Weights of a small sound classifier.
Training: 25400 steps, batches of 64, held-out accuracy 75%.
Rows from block 7 of a small sound classifier, named by matrix and row number. Each number is 500 + 40 x the weight over its row's rms, rounded and kept within 0 to 999. All counts start at 0. Numbers have three digits each. After the name is the row's rms in percent of the matrix's.
After each channel's rows are labels from the 100 clips, of 14976, where the channel reaches its highest value: "strongest on" is what is common among them. Only what is clearly more common there than usual is listed. The data: acted Russian speech (Dusha).
# c30: last pointwise conv (model.blocks.7.c3.0.weight, 320x320x1), inputs 0-159

c30.154 052:523467489412493468455515501481432487424433441456407494438463511490438452445441472494517516452442560520441446559519525461498530496522485463446416543401497423444441501563418439448425409530533479509435555457503452509512511540510456481514444436449504511437545491592438553447533515465502529569517502430497525529593493460545505500563457543550511460460545525474492536542549512404519418535549526555578427437468479480457522540419449522492502553441538479470512492550562594533461546487459503
strongest on: emotion: neutral

c30.311 099:430455455423460406459452439430458426475463464438441428514490605520543423496385478401415464489472409489474475411486402460466470411425500497458431418511471470493461562418542432483389457455465487534473397460494465422492581459499446425491502487508489491511499521455500512501514429512475473486507500494494522502498489516516452495510433515508490484501514480515512509506499469510506510512504475510497470483507517515520516507497510522527404497505512505505468513490502499526531487486516428
strongest on: emotion: positive

c30.39 103:420464452430472413462449436422471449488480465442428414499506607518538404500398472417433463492475410510497474427486382479471485391408516501485410415503472488494482562445524462483380479471461476558484401475495467437470575418489463432509509513522489496528522515440493512503506449507463461502507497488505509501503487518497474499522415513503485481512515484504514519509493465511517512506515500505513468469504525521518510506481506522533427493493503489505483508497503498522516498479502414
strongest on: emotion: neutral

c30.143 042:500524579530450544528517526504514502532503532507562517501491420502482519491557566581510509483493325525477544486439491514514530568560490510506519466482470518496495481481496499492540486500511467499474535477511495546474466503514508589481491500499482526488456438563517444492421565511521544416484526534544452515464469515488542493429639473500500554515478513511506472471524538506485546473447478435435557536540478470472449502520527443519522478524464516483525499471455401440502440518500521
strongest on: emotion: angry

c30.123 092:467528477475520436530499476526533502534523532460479457528534589559571442526466508438454529538525504522513525475526426524522489435435522537534481433539524531535534605483575534524412540480500523581528411514497524382526589484494523424553540518560550478556487540447538489530505443550458487487511490533539497499487529565507516499543426531501498525540502505544557507492482476554509560491492488565483465521544548536549539511521545539571429487548549544538487543499502514553543514509565430
strongest on: emotion: positive

c30.119 063:385458554528507616424501407471412469403446443621516466549472483531422582433466485568515458472433363496496435415532351420499509463468515452480409458540513434448479479417471418451451406524464497501449419422491429579511463459474424564549435485473541506489513492644486495503493589483601518478490490466517521489491480476526485510476618522505518530479498502502474497494508580502516483478487523530519542515468515495502492489465479549511552499471477472520569480488493512495498521476499603
strongest on: emotion: neutral

c30.281 090:448507469493513415512484447486533467518522514417460448515529589556559421529417486414407507523506490507527522443516415516529505408428516536518417419530500502532524609445567518519409525489481514556529423524508527403515584478494519406529533527563532496539497535436540526537496452552480484500520482544540503478498526550500520505539461532500494523545517496525538524507487460527509542518511503535500503540540542530545525528546543548543410491540542539543464540504489495548535499529536425
strongest on: emotion: positive

c30.145 071:512554458477484507544468448493538461499540528498494486527547505472549469556460488436488468540547526468503559484487499555507450505493477540548546487507497538544523489502558529543571551489461497462529503548486555502461485523485553500477527524521496498550521542535525549505575477539451470558518483509479542528547467529503482536591506531498513478556546496494541551524520466541500548519547545552568493474536492537532541514511543504452491536555518531453488556566515567505569518488545501
strongest on: emotion: positive

c30.257 098:373482444415454471480449426418478423512493495489437438502508580547580447542393470408391451518488421504479496406479352490455480405403523514488460414500455499509492564403585484514426493436453483531507403483500499421478579424495483437513546504511506474527485530458495513508500442511467485478507483499534502489485502512508483486525445519493500481520509486507517495499491481503504520491485484521512481493518516512528523482485523501519391491504491522510462515494489495548524498490532418
strongest on: emotion: positive

c30.173 082:435458466465434441462471431436460466465455459462469452461470611556546436465396504441434508473462422504490460455452414464470479429428507457458428441453459460475467561463523452457447441471483460572460426449512466430456611447497455455464506523433479479473497479465460514451482425484473461486493484482473503486494471493477448496480472483484485464474503492454461514499480480435520445494483483483500491465465457472472468489472450440550443491456462450418463481496492491497459494469457427
strongest on: emotion: sad

c30.186 113:445489453396431539489466520439497414472502502529443456487485464474416526470562454547585432477495449517467476464502479496451430488491517487496565595512462527466482465498404454474531461415443478474485541473472480602476460501597483516487462457476483497493509488508468499483518480487470476509501495460513495489505477488507444483482458500500494485477530496479502507488487493487501485510511485486509496465482493500488485507461478494508609491461501483500460500504492503470499490455496533
strongest on: emotion: angry

c30.147 079:517518561520513508514580575518541542489466507480549602487490398452438516502571540593561518493507486508508493549474557487538549621578493477510544547495477495498510425552478504499604475561547483469480593489494512612487427527501489654504513523506500520486470486558492471490477585508576532484485496494502476502490496499510522507471587483503500497494460488492499469486493548502487494485488481493475492491489521495492506496483509490433564497513473491507539495491464478500486495493506572
strongest on: emotion: neutral

c30.140 085:501529399498543527525424433498548442551569529532436528559544501441544585560543432512486480562550560503549546425552446550529512443424496533555632528554545591551533467468544538549621532446437539463540461537507543578544529450507540482556559557533544457525498523359519500540489363516413442486484502533500493504500528529496481498541387530500489492517503479526516475489475407540514526493475505527501506540518528522531491499522500551472482502528515503531430522484498489535527499530510415
strongest on: emotion: positive

c30.207 088:418461465455481451485453432445462428507465482461450425491524584532548430487403478411418487498514455505515481440476363480472512420433501506479400420506496494498489591457544476477386490476467480540490398475507475407484596460481468448508506532513488488523500527435516509521501420526469485501501495518514502467485513520490472502530455519478504512536516496515514514519486469515518528496495493520509490515513525517529534513520527519538407502506524500521477517508486511553533490522521407
strongest on: emotion: positive

c30.165 067:570549499504513514530535567498545514530519506499506593485506492479526507531537498546553516521544643479514552597486606541498554581544493507536586593479460508517520447623531537547605527517529477494539617541505549546453450538481533598464558538470443503470554516553438555411582520459523486558490483483458553490547440457515491529560511513495513424481483518457467518506492508474579491462534502495574465415457460456484507521462488483448501519484484466434509464581487559563477551459455496
strongest on: emotion: neutral

c30.97 095:426467472449474442486472428470481463503485498447457413489526581522564425513423465397394483513483419516513498418486393477488492421423513499479402426506490476497495574428559472513354490467476492536497379500511496412486586464487452449510525530540513474540501536431517503524489430527454472491520501520532501510505520537487486516530434527504513500521520489530534520505495453518507529517513499524500484509541533531524516530518532529543422491516536533545467526502498495520516499524534428
strongest on: emotion: positive

c30.107 107:552492551511482535476529573488511561474488476530535593432450388483457551488583556599586506470483530491458478534443551472537519642593504460492555567427460488491467431552484471485589464548559446481457592482498485582451403522503464649448489455495448513474490469559473484472492604473556543491493498491469500494523476466493510508463578457505480481471458505486473478484527534474509494499497486485490507479459480461471456505462493494458583475484481471479549462497487500454471504471460590
strongest on: emotion: angry

c30.229 071:491493527489469571475505457451481480454456483538525532470469409462444595491587503607513439462452554475488416482452439447514522563531479441462537536455441475454498438511483467468562425484515449482450507435512452523457384474514465590456455458416439504434519476545416519415535559457545508516491500428482523489533447451524499489434558469473515482463499492455440503489494537450511466508519502445522505453451452463458456541420454438449529495450453446468516460540472517466462514439450530
strongest on: emotion: angry

c30.216 063:511512610573497546474540534481458520459487500515611594425447426542495532482652588634456492476476417513459462475460465451541596604606513484511482498404455476464491511462503482495540481587553465494435523493509521503431431487497473594429484445505428528507506482583468444437460589509572545446497505501558473488492453481471563483408621481515507526496506522485508504490519579439498504502507510474434498484499476488494475490412512428516537507488473512490562487453491473389498491462513589
strongest on: emotion: angry

c30.218 078:473527480502532436542492476498528472536552541454470482533523590530580403562437496424447519540534511513530543472517428539519523472439530535538480448536523532547536577454579533544469538493496513565548424537508548411519583494492535438546569526563550499539489577428550522549498454565475483501508497550558491491492553566516528501545448551468490542544516484552561520492488487570496556505502490538504501558540546549550548514546547540552435489547546547543480562503486499574546497550555443
strongest on: emotion: positive

c30.274 100:378483480459528473484476470418480451526525522486485447532539560506513473503429473420434472526498413497518504440530405500505495407427497525499461397541511536491501520450508492493436516501482522477512420459500481462534563480503494439545520501523521496532485519474521485539491428522482471485489486518519496455488497531515462488528459517497472504525476472522519480471468494548491529488466477516505521504521534522534504458513512534506398464494512510526451528487473504523544502490532401
strongest on: emotion: positive

c30.259 118:435452476440440458457459478451456461467460458460446454483472597552550467477428495450430490473466397544455445433449398468464464425440545462458446426473426453464462585433540455469422468441468456560460422452513469433464600441495454427500474454508503493520493508466502496510506450513466471486511477497524499482478496511498484492516430505501488497506525496506524516487483470512505519499492493513501491487507515515520520506487506527570412487504513510514466515491481515502516496486520414
strongest on: emotion: positive

c30.149 093:455444493459480444443458451450448459455447441457475440446449570544463442446431500444451498458440430510468439473447430449466463440458522440447435433446458451437427547461465428457440433511499459565461444441514440453458573460488453433443450478455455493454492444476448513447492450437493494492504493451440496490481455477487452490467465429512496437451513498455446496482500478462509449497480493440505489438454445440457440492452452448541445503445447453451485446489477512451451482436449446
strongest on: emotion: sad

c30.249 070:529467524462456531473511528505481494482423474521510514460463442468460468486527499518567508457474436487468457533459573460486488600511501443470481509424449480472455469521483436450447468512511486482452561470519494554457415513494463617438505488433444504440511435540437467451506551459520509474486510442459499489485437480494483492413559465508510461446505500431443493516519517447497445505482490441486518450461466465459455507423444440471557500436466458429507466483518494413464485453440551
strongest on: emotion: neutral

c30.269 109:534551521505525521526542549509526512497526527495474534501512470452507486518490512558618503515527598475508517559522545512524584555550500522519551584489530522516521464601514511526561524568519521471512667512511526590528468516506523566507537488522485503520528570598515539486587556515544543588536511489518565525575493517541542512592501557510526494559540525494526515535541538496531523519552547561562463478515501530520586511484523536467533551523536524480528519575520581575536540477525564
strongest on: emotion: positive

c30.198 106:435444477479460450453454461431448481462463468449501443506458556574468451454444504468435503448443418487440455435453444465459455470455500456447471432482436460462459567420466452453448460464468447550443434453502450431463563466492455471464444412463462493462479434479479502469457478468475477449499496449477470483440425449480453483416503429503485500447520491462465487478500498488475457484461477426475543475465458458446419466424455433549464480460439445480482459470489492385465465445461451
strongest on: emotion: sad

c30.126 050:495442470358468530437442401457460439466485452512429349497454434460487497478439449438475482484446397513493404435501429429481450420449492480441395458498488471479455483484526438460425432459466511496407439413516477433477487435520429386493462468452461496490456455482512488533504430469468515471496494515511476485494523461507474495439539494504473526453497479530478479490471491499489476522491482509464530508455520477479474522522452490481469478439451445526496486485491490384490485496488463
strongest on: emotion: angry

c30.24 028:518505489508513471484515485455480497508427469472486538434437530464480444425465493422523509445497425541517428547452489446535484443519495455440441536453498421425418490484457413436492383483464491516484492450490418533502581395490467460468431468464475444526470417594453495444526488483563500503476518557498546543471506494458479517533497504384505511454511447505497482447498493381497464475483467554523498530469517444397458493525443457499447459528485478527447476533451470514445510563373441
strongest on: emotion: sad

c30.52 106:405457453432463459453435420429459450467463464480449451459468594558481441454426496436417503458458408501485446419463433462462461437435512462454451440467471478467446569428494458472454465474446468555461423458494467438464586435497451458483481491474473464466484442453472495473476434465481483459511482478462492499461475463496437491444490446508503485466512482472466495479465471479484459483478501452474503467467466460463449456474462468545414485462451451469434460477499497429460479474481409
strongest on: emotion: sad

c30.199 099:395462464432451455464460432410451434478470480479422451470470583569508457463442487445419490480453433501448469393438389468442449413440521477454456412463449477457454560421494474464432478451461441544460409458494459437462583440494469446455472446476448474482485490459455515464498444475472486496522493453460506498479451464507434502464454470500499440469504482468469502489483485454521486489487507468496473437473478485469467487448471467540429495456468474464468475508494509488464496444468422
strongest on: emotion: sad

c30.247 114:425492458453491423508440424454513438513508514441446404497508572498558414530385475420396485520502465506514519406500388508485506394407521516506396406510482496515510556424547506513362510459470468553522386507500508419493557444492496421508530529511514502532504521445507518511494437521471478499504495514527500482494497517497483499524433511494497504529511483519512521507490468529511523510517491514502486491520524523536516520515516515522406486520513527499467519505486510534522498509519386
strongest on: emotion: positive

c30.103 075:506533558533517552504538554484493540477484522540540580431461435534468519483553550581522513486486397494479470526450478486534533600585508472499560530438458489495498482493476487469596488549511447505486555484521484593457457488506494630451504480481428514475472473507462430464456565490568542471502529468495504482473484476436531485401578461498486526466506501467489513467516528454489488491482497421437511474494463472481464483462493426457558499490461494482536485457500455365476437469484570
strongest on: emotion: angry

c30.232 085:567502551519517482516564552553594578486467519458543553427469424520556464566567564568506550502528492506476522564456576479529542619542542464550496530441491449570498500546574471566542476568573457532465559520505581474459429528462469589453577471521499492488480477576496482491483620496570541497479499509514493499511501489501591507493590436509496513486490492485500503482523552493499517503506470495491494517489469440502470517459540501463535491534480495485559466497503471466486505465468553
strongest on: emotion: angry