config = dict(
    dataset='acted Russian speech (Dusha)',
    train_examples=26041,
    spec_augment=False,
    arch='ecapa_tdnn',
    widths=[320],
    final_lr_fraction=0,
    weight_decay=0.03,
)
Rows from block 6 of a small sound classifier, named by matrix and row number. Each number is 128 + 24 x the weight over its row's rms, rounded and kept within 0 to 255. All counts start at 0. Numbers have three digits each.
After each channel's rows are labels from the 100 clips, of 14976, where the channel reaches its highest value: "loudest band" is the band of the loudest frequency at the time of the peak. Only what is clearly more common there than usual is listed. The data: acted Russian speech (Dusha).
# c30: last pointwise conv (model.blocks.6.c3.0.weight, 320x320x1), inputs 54-107

c30.307:149138120127116134129150124111151145142128131123131128116113120128153150134120131132128129126130122118130128137132143131124139134131128175137154128121129135133179
loudest band: 250 to 500 Hz

c30.207:100128123158142104153082147229097132114227134228175130124194122126159175138148137129122133131126119108125121135129124107140134127119123140126130156150125126130130
loudest band: 250 to 500 Hz

c30.113:136138126213124111196121172213127131139223139198120127120165131128146148145148116128136125127133147161132128141134148141127136126126128144132125129128131131135121
loudest band: 250 to 500 Hz

c30.142:120133125142135121130105184213116119121227144184157131137204135129220213171163138127125119130125132112128126129128168176125109127121129127129128157141120131128131
loudest band: 250 to 500 Hz

c30.274:109123130092118144092089125132084177097149134127126136100125115124149127124134120131125127152124152092134140127125147145155156123128126126134104124119127131128116
loudest band: 500 to 1000 Hz

c30.18:107102135112134136095090141130116117111115099111107144135106124127157161135115097139113122137128119096137131127112139161128134120144127143136100109122141123134128
loudest band: 500 to 1000 Hz; 1000 to 2000 Hz

c30.141:093124131100115106100101115125095127103155122131148131125125125130141151131125114127134128132126137130136127115126136124131130131133127102141109129116130140140111
loudest band: 4000 to 8000 Hz; 500 to 1000 Hz

c30.179:140115119097118161090133179141107125106155115142147127124133134131179155137127114134120130123129139119129125129124136144130117121140129122121100121138126121127108
loudest band: 500 to 1000 Hz

c30.102:104136130126127094114110120114107126110174107149098131105092120124146155126110116139098127132141144135130136133134165179131145135131132111131115112102128142162102
loudest band: 500 to 1000 Hz

c30.148:130135136098130104105152119119143133128100119112124129116138127133148155141112114132116127126130127147128124128128130137122129124109128104129101130100129130134108
loudest band: 500 to 1000 Hz

c30.203:110124130151142137138091160205116126124255141206152131130202134127195191157166128125133120128126128109126125130124152140129125129120128127124127153156125135127120
loudest band: 250 to 500 Hz

c30.283:132134126183132097169108203176115116122222127169119130111146123124156167148150125129132126128132139150131132156126135155125120129119128183134153117137129128128148
loudest band: 250 to 500 Hz; 500 to 1000 Hz

c30.26:110127127098144143078102102139075129102113132125170126123126132126155142135130126131133134124125145138130131122127116149126124125128130129126106134134127133130119
loudest band: 1000 to 2000 Hz

c30.120:146115126105126142104138131111133145128148125133114130121125117123133140146116118129119131124130126115130125122129160124112149128129123151135126118116126128129158
loudest band: 250 to 500 Hz

c30.54:130135123193106117186115181205135145140181131202158127111192125120132127110151143131130126131129140143131133127132146111131127128139129120129106129148133129131113
loudest band: 250 to 500 Hz

c30.92:094127124093116111106088132106082127094151133130120128130128129122143142157128090128130132126122127090128127124124097112124126124123128092124107127131122128128104
loudest band: 500 to 1000 Hz

c30.291:165134124118140130114156119090140139124107136090131126115084126125144135116133106130135133134131119161134124141133154129129152130130122181138157114150132135131137
loudest band: 250 to 500 Hz

c30.125:130132123122145161129142175116137126117109124113162137116125120129118116129118141128139124130125109145129131145134118101129143128140133182127164156172134120128145
loudest band: 250 to 500 Hz

c30.94:112135129151136133142113139165117132123177117158147129116143124130152143146117128133122130132134116136129130129129155150128148132129121160130133111117131137133172
loudest band: 250 to 500 Hz; 500 to 1000 Hz

c30.308:105116128083127135085104111145099119107144099137151104117147091133127110111123113115125131129122145140123131115112123146133111126124135124125119136117120121126106
loudest band: 250 to 500 Hz

c30.23:090128126073130156079088131134096121090131123135135127128137123129131127134123111129122127122127139121128132129127145145124128130125130143135098132133127132132136
loudest band: 500 to 1000 Hz

c30.170:108128126158123121146105143223114128128228130219154131136222132130154158131161137127127123128125128150128126128126152161147120125132129129124123165124129128123125
loudest band: 250 to 500 Hz

c30.83:118132127128141112134115127114133109121138118137131128128118129119108119129133111135126126129121136147132128123127115115134145128123140165123143134166127133124159
loudest band: 250 to 500 Hz

c30.44:116129128156129101143113158209116133122237130215171129124198117128176191164139136132119123133124114062118127132129141160151119131116122137112130153137127122123134
loudest band: 250 to 500 Hz

c30.52:109123125091150138092116095122087125105136141132165126143118127133149131121141138122138125124124130121127129123124152153129126130124126120128108134121127127125108
loudest band: 4000 to 8000 Hz

c30.312:120122123086136151085133141138076153090133121155152127114136120127136131151127150128128131129126134116127130131124141128123134126166137128126085148104130129127122
loudest band: 500 to 1000 Hz

c30.266:100124126158116084158105147221104133109234131227193129127195123128169176136138134127122125133126122078129126134124124141141134127130126134130136155145127136137130
loudest band: 250 to 500 Hz

c30.50:084095130107086131104062096122102125106113128128131131137129129122134117114114133132120129129120129115127130121119141128126116125147112099122111129143124135127110
loudest band: 250 to 500 Hz

c30.298:143134127105138088110163142127151125135150111122135126117137127123153160161116117131139127127128123186125130134128156160129137127132130112132104137114128141138119
loudest band: 500 to 1000 Hz

c30.137:144124121197129092188120156158130134139146130140132131137130130126134132144134145125129129133127123127123132126127115139129128127134117172126174144104129109125163
loudest band: 250 to 500 Hz; 500 to 1000 Hz

c30.158:212127127117219055113204134121193111169171122114115128115157131129158160125140112129127141128124100153135122135127190187121144130138130141140127109089134126129158
loudest band: 500 to 1000 Hz

c30.219:211136124147242043133200104136150098125149128108124127092112126131119130121136105135133134130130094214130122130129192131132143128122129119135117110067136125129111
loudest band: 500 to 1000 Hz

c30.71:088128125097130132101087134122077136105128132137113128125117127132167174153143135130131130128125114142127127131126124138133128128125129110127106151115131130138106
loudest band: 500 to 1000 Hz

c30.14:131137125178119107169128156213129129142203127187132129122191129124154148129146110129122123131127136149133127133126130147126126130117122133131118111153128125128110
loudest band: 250 to 500 Hz; 500 to 1000 Hz

c30.277:090113126088106122085093106126084127092153112157153129118122126131130130116124128141123123130135144132140124148129142124128133126129122107146091127117127146140114
loudest band: 4000 to 8000 Hz

c30.258:112136124111054191135107202148165159157129134151113129142163123127177164139133121127132118128128157138130129126126108110137115132137126115129120128201127131138114
loudest band: 250 to 500 Hz; 500 to 1000 Hz

c30.163:132135126184129120181130164202136135145195126194116128115160127131136122129146098128128125130129145135128129131131116122123131125119127132130115113144125130130117
loudest band: 250 to 500 Hz; 500 to 1000 Hz

c30.57:096128124082153120081097129131087128096122125125132133112132121125144136136133141130117128131133144131137134137131168146139136132137129122140104115122131135147121
loudest band: 500 to 1000 Hz; 1000 to 2000 Hz

c30.136:115131128158128129145104198208119119127246134184143130127187130128205207177153140125139117130126118099119126132127146162128118126127129137128125177142123132129135
loudest band: 250 to 500 Hz

c30.173:108129124180116127160097163232113137121226130223143128126180131123149161134154128119129126125130132115126126129125125127138114131124130130123127167136127123128132
loudest band: 250 to 500 Hz

c30.115:100128128177134108162087152215098143117254135240155132128201130131140133119158135125123131128130125144130128137131134099138120126137137146131136160126131130136149
loudest band: 250 to 500 Hz

c30.36:112132125152126108140097183220110119122236140195180128127196135130216210165159145126130121134128127112127126126128170176123116126123129140126129151138123134127133
loudest band: 250 to 500 Hz

c30.174:102133128161128100155102114236122131119192133207170130112215120132148142113130099129132124130125119120127124131126126111142115128114127117124118129109124126124116
loudest band: 250 to 500 Hz

c30.268:150123115106195122101165080141114102106105137111115132144108131133110086098139074134116128130118152167132130127108180116128125128114131102139121099154120138143101
loudest band: 500 to 1000 Hz

c30.105:119130129096098194102134215145148160120118112123094129109137126128165149171117120130130122129128146135128129133131101101128131128158123114129116134203131129133105
loudest band: 250 to 500 Hz

c30.87:124133126160131120149114185210126124124217131200167128131193124128213215169142155125126123131125128121125128128131163186133118128124129133127131154135127128129122
loudest band: 250 to 500 Hz

c30.212:119126128157123126138106185214120123124235142180142130133200136127218221177161149126128119128127116106121124126130148147121116127116132139122122167147122122119128
loudest band: 250 to 500 Hz

c30.100:104130119106124124104092115115094127120161123129127126122111118128162134133126103122124125127118103125127128126127146170141121125126125103127110122127120125133111
loudest band: 500 to 1000 Hz

c30.15:117129122095111120092126155130085128105166089121135127116134127124165171166112143125127134122128145103121126120128138174126116124114125133120105150120133111113144
loudest band: 500 to 1000 Hz

c30.8:124128130165142101155108217179111139109218132159139132113122122137196194180146122128130125131128131131124123133131146116138116130128130146126128166184127133128121
loudest band: 250 to 500 Hz; 500 to 1000 Hz

c30.70:134131128117146154114142170150147138133135128135105129121156129126143138138119116129127125128129155133133128139129107107124127127114122144130125128180131125135129
loudest band: 250 to 500 Hz

c30.184:117122131105098106104112207112095154128126128116140129152110123139235242193165104130132124130121117077127129118125130160133137128097123105125121107148123132125086
loudest band: 500 to 1000 Hz

c30.305:108129118102100128093124098119100107107114106118126125151127126129114113107121131127123130131126139128124126124126168189125103126130148165129099141149122135132141
loudest band: 250 to 500 Hz

c30.31:182136127129189112119175146132164121146119126096112130100115122133112112125126150127124142128130128186128128135130118100123152126126115167127133130137131136132152
loudest band: 250 to 500 Hz

c30.200:138121130081117123098138122117090128102153136144136127116109120144145132123132121124134127124125161135126126129124137158128136128093131130128091121120132138131118
loudest band: 500 to 1000 Hz

c30.237:146136130132138134130152145131147138128122111123131129112148126128126124151123101124129128129126127161129130132130109124122129126132125182125142118181127136129148
loudest band: 250 to 500 Hz

c30.34:143132129098134162105151160109145152119082126074132127114103129123135132179127130126123130142131133166129137130138111092144145127176124139134140141166139126133113
loudest band: 250 to 500 Hz

c30.22:136133126164090131166114169213137137148191125164116127115176123125154142120143109134130128133130144123133125132128133133129131135122129154132118106161127127141128
loudest band: 250 to 500 Hz; 500 to 1000 Hz

c30.97:178133125070174139073185165110181161169145118142140126104159125128123127131114079129101138130126117126130128122129154127123131127116122149140141092139125141141147
loudest band: 250 to 500 Hz

c30.252:139116130108135119114137111120127116111121130112107126149115132123116102117138132132129135124129154124122129135126122108137130126107128074115115132091131125119101
loudest band: 250 to 500 Hz

c30.218:125131127184126114169106188221122129136223127166130129124180127132163171150148135126128126128132127124127128135126139143133125128122126149130131131161129128125129
loudest band: 250 to 500 Hz; 500 to 1000 Hz

c30.53:132134128195133133192117155218129131151200122190121123138170126129143130143144121130124128130128160153133126143127117119125134127126130135134120118142124131132130
loudest band: 250 to 500 Hz

c30.223:112115129135098142129110133172121134133172129160130126113139115136148125137130122124117127126133140118125129128132134100116126131127127117130105113154132119118136
loudest band: 250 to 500 Hz

c30.199:082134127103094105100082148121090128106126105122083126118109125131145155153105078126124132134135127134132128125127153157126139127138132150128110105143130123125134
loudest band: 1000 to 2000 Hz

c30.239:116111138087128134085116123138093127096134132125128138147146140134143135134150125115136130130126129127121129121132182170137122136110131104123097141099130119123106
loudest band: 500 to 1000 Hz

c30.319:115128134179065090180115152146127151141151105141108132162110124092169161139111178129128134127132182083133128122124145129142148135135101119130164138187128117135141
loudest band: 250 to 500 Hz; 500 to 1000 Hz

c30.297:136134129175142117157114168165113123104193126139129125119125126126151159158164114130131133126133152139130129137133140120127122126140126187130167123148132129130151
loudest band: 250 to 500 Hz

c30.225:147136131124182158118147125111154115138115145108137127143127137126097112124139124116138130127123123127125126119130128114124154126142116161119156142129130128120141
loudest band: 250 to 500 Hz

c30.110:120134136135148155133128152129127118112133141134150127143138138127123152144151117126140128126126126131126129130131132112130134126142130155124141154139124121128147
loudest band: 250 to 500 Hz

c30.12:194147125123204124117204116101206115162094134107135128124132126134097120123149114122133131137127148149133134132130128112137162136141141126138145141140132139135139
loudest band: 500 to 1000 Hz

c30.243:108120133080128149083106107120080132091137149136147133131140138131133124125164106129147133125129131121129126125126158151136132130135131139125102135115131121123114
loudest band: 250 to 500 Hz

c30.224:101131129140065099147087141186101153121233132236140128124204125122130157137142155121124122127127120109134123135130119105143125126131135129139127132146122135145123
loudest band: 250 to 500 Hz

c30.246:212130121111193159100217138130189137169166126165068129139181135127117135135155100122122129135130098143121128132128075120138147132121115115130119144121125108133138
loudest band: 500 to 1000 Hz

c30.198:138138123122154163124140129105129103113102140112127123122118124131114116122124116115129132133134118140136131141135128100134146133159116176135158125163131132135141
loudest band: 250 to 500 Hz

c30.116:125133128149070161151134191211171158162128127116154128138150130128150150142135115131131126126130158108132128147129113111130122131141131122136104123204130133138118
loudest band: 250 to 500 Hz; 500 to 1000 Hz

c30.39:111130129153119102136099191199108127111255135204180131119191129133224226184145145125125122132129112092119126121129155167121113128115130135118132150128127125122141
loudest band: 250 to 500 Hz

c30.256:127131127167134123154107207208125130124216127183126130121177121127189184169133114127125121128126133113125126139127143155131117126112122151128138116163131125126135
loudest band: 250 to 500 Hz

c30.5:124122131109129143110118142125117135114154129142100132120122118127116130141117119125118135128129122125124127120130130111123137126128125147130127117122125119123148
loudest band: 250 to 500 Hz

c30.157:121131127156121137143108188205119129129222145176146129136197138130201207170166133125136128130129120104126126137126158156137114130128126148128129171149126128130138
loudest band: 250 to 500 Hz

c30.206:135138128188083102176139171181138135143191129176142126114165123125180169143138148128137129129131139145132132151129151145128120127127127144134147144166133136136137
loudest band: 250 to 500 Hz; 500 to 1000 Hz

c30.162:094117126098130112097094115121091133085127115128114127115112123135146140144113137138128132132128136109143128122127152143127138132129133127143101120125129145163113
loudest band: 250 to 500 Hz

c30.254:132130132180124100167118155212123127133216134182128129123190131132173162129154158130129127129129130132128127142128147158125125127127128153130122145143127131136130
loudest band: 250 to 500 Hz; 500 to 1000 Hz

c30.96:096135124171123098153079132228092124111214126237185127122189120124163168120143141124121133133125114111130127131128143139133115123134121117128109160112128127127123
loudest band: 250 to 500 Hz

c30.316:109127124097116130100094117114096128110145123135155125119136122129157141125129099129134129125126142128128129125129130140131126128135134115131114113113130136129117
loudest band: 500 to 1000 Hz; 1000 to 2000 Hz

c30.272:159138130124148194131152140147188132156112136102139123137127119131138141142146124126144125127128147139124128127128138146132140123124114154125162142154128130121144
loudest band: 250 to 500 Hz; 500 to 1000 Hz

c30.231:098124121092117097098085092135076137093125102132147129117135119127155130118117099129116125126125130158126116126126165132125121125160127106126101128104129127128106
loudest band: 1000 to 2000 Hz

c30.3:167120114106151129103160171149144126131178090140141126133128118134179171173102121122121129130128124145129127126125140158124144129100126091125102164111120121120120
loudest band: 500 to 1000 Hz

c30.78:110117128095116131091097121131078121095129119146129129123138117125160119125125130132116123119127136134132119129126118122132125134138129122130103127127128124138113
loudest band: 4000 to 8000 Hz; 500 to 1000 Hz

c30.74:124132127152128127137112192191125115118254138190157131127197134131221230181155147126127121132126126109128127138130143158118111127117128142132130169144124131131141
loudest band: 250 to 500 Hz

c30.257:119122127162111125157103183214118125126238139204155128132189131131208209172157135124129126128124124103127127128127167154136118130124128142129131164142121132127134
loudest band: 250 to 500 Hz

c30.160:134132127171112126162123166197131131138197125175119127118175126129150147132146137130133125131131133150124125143129140137129125127118123151127118155158129132134117
loudest band: 250 to 500 Hz; 500 to 1000 Hz

c30.221:119097133082149133087112113135083134090126137126117132147143126135146120142160107111143111111115129093137119139112133127128138133117127120128079130106106125123119
loudest band: 250 to 500 Hz; 500 to 1000 Hz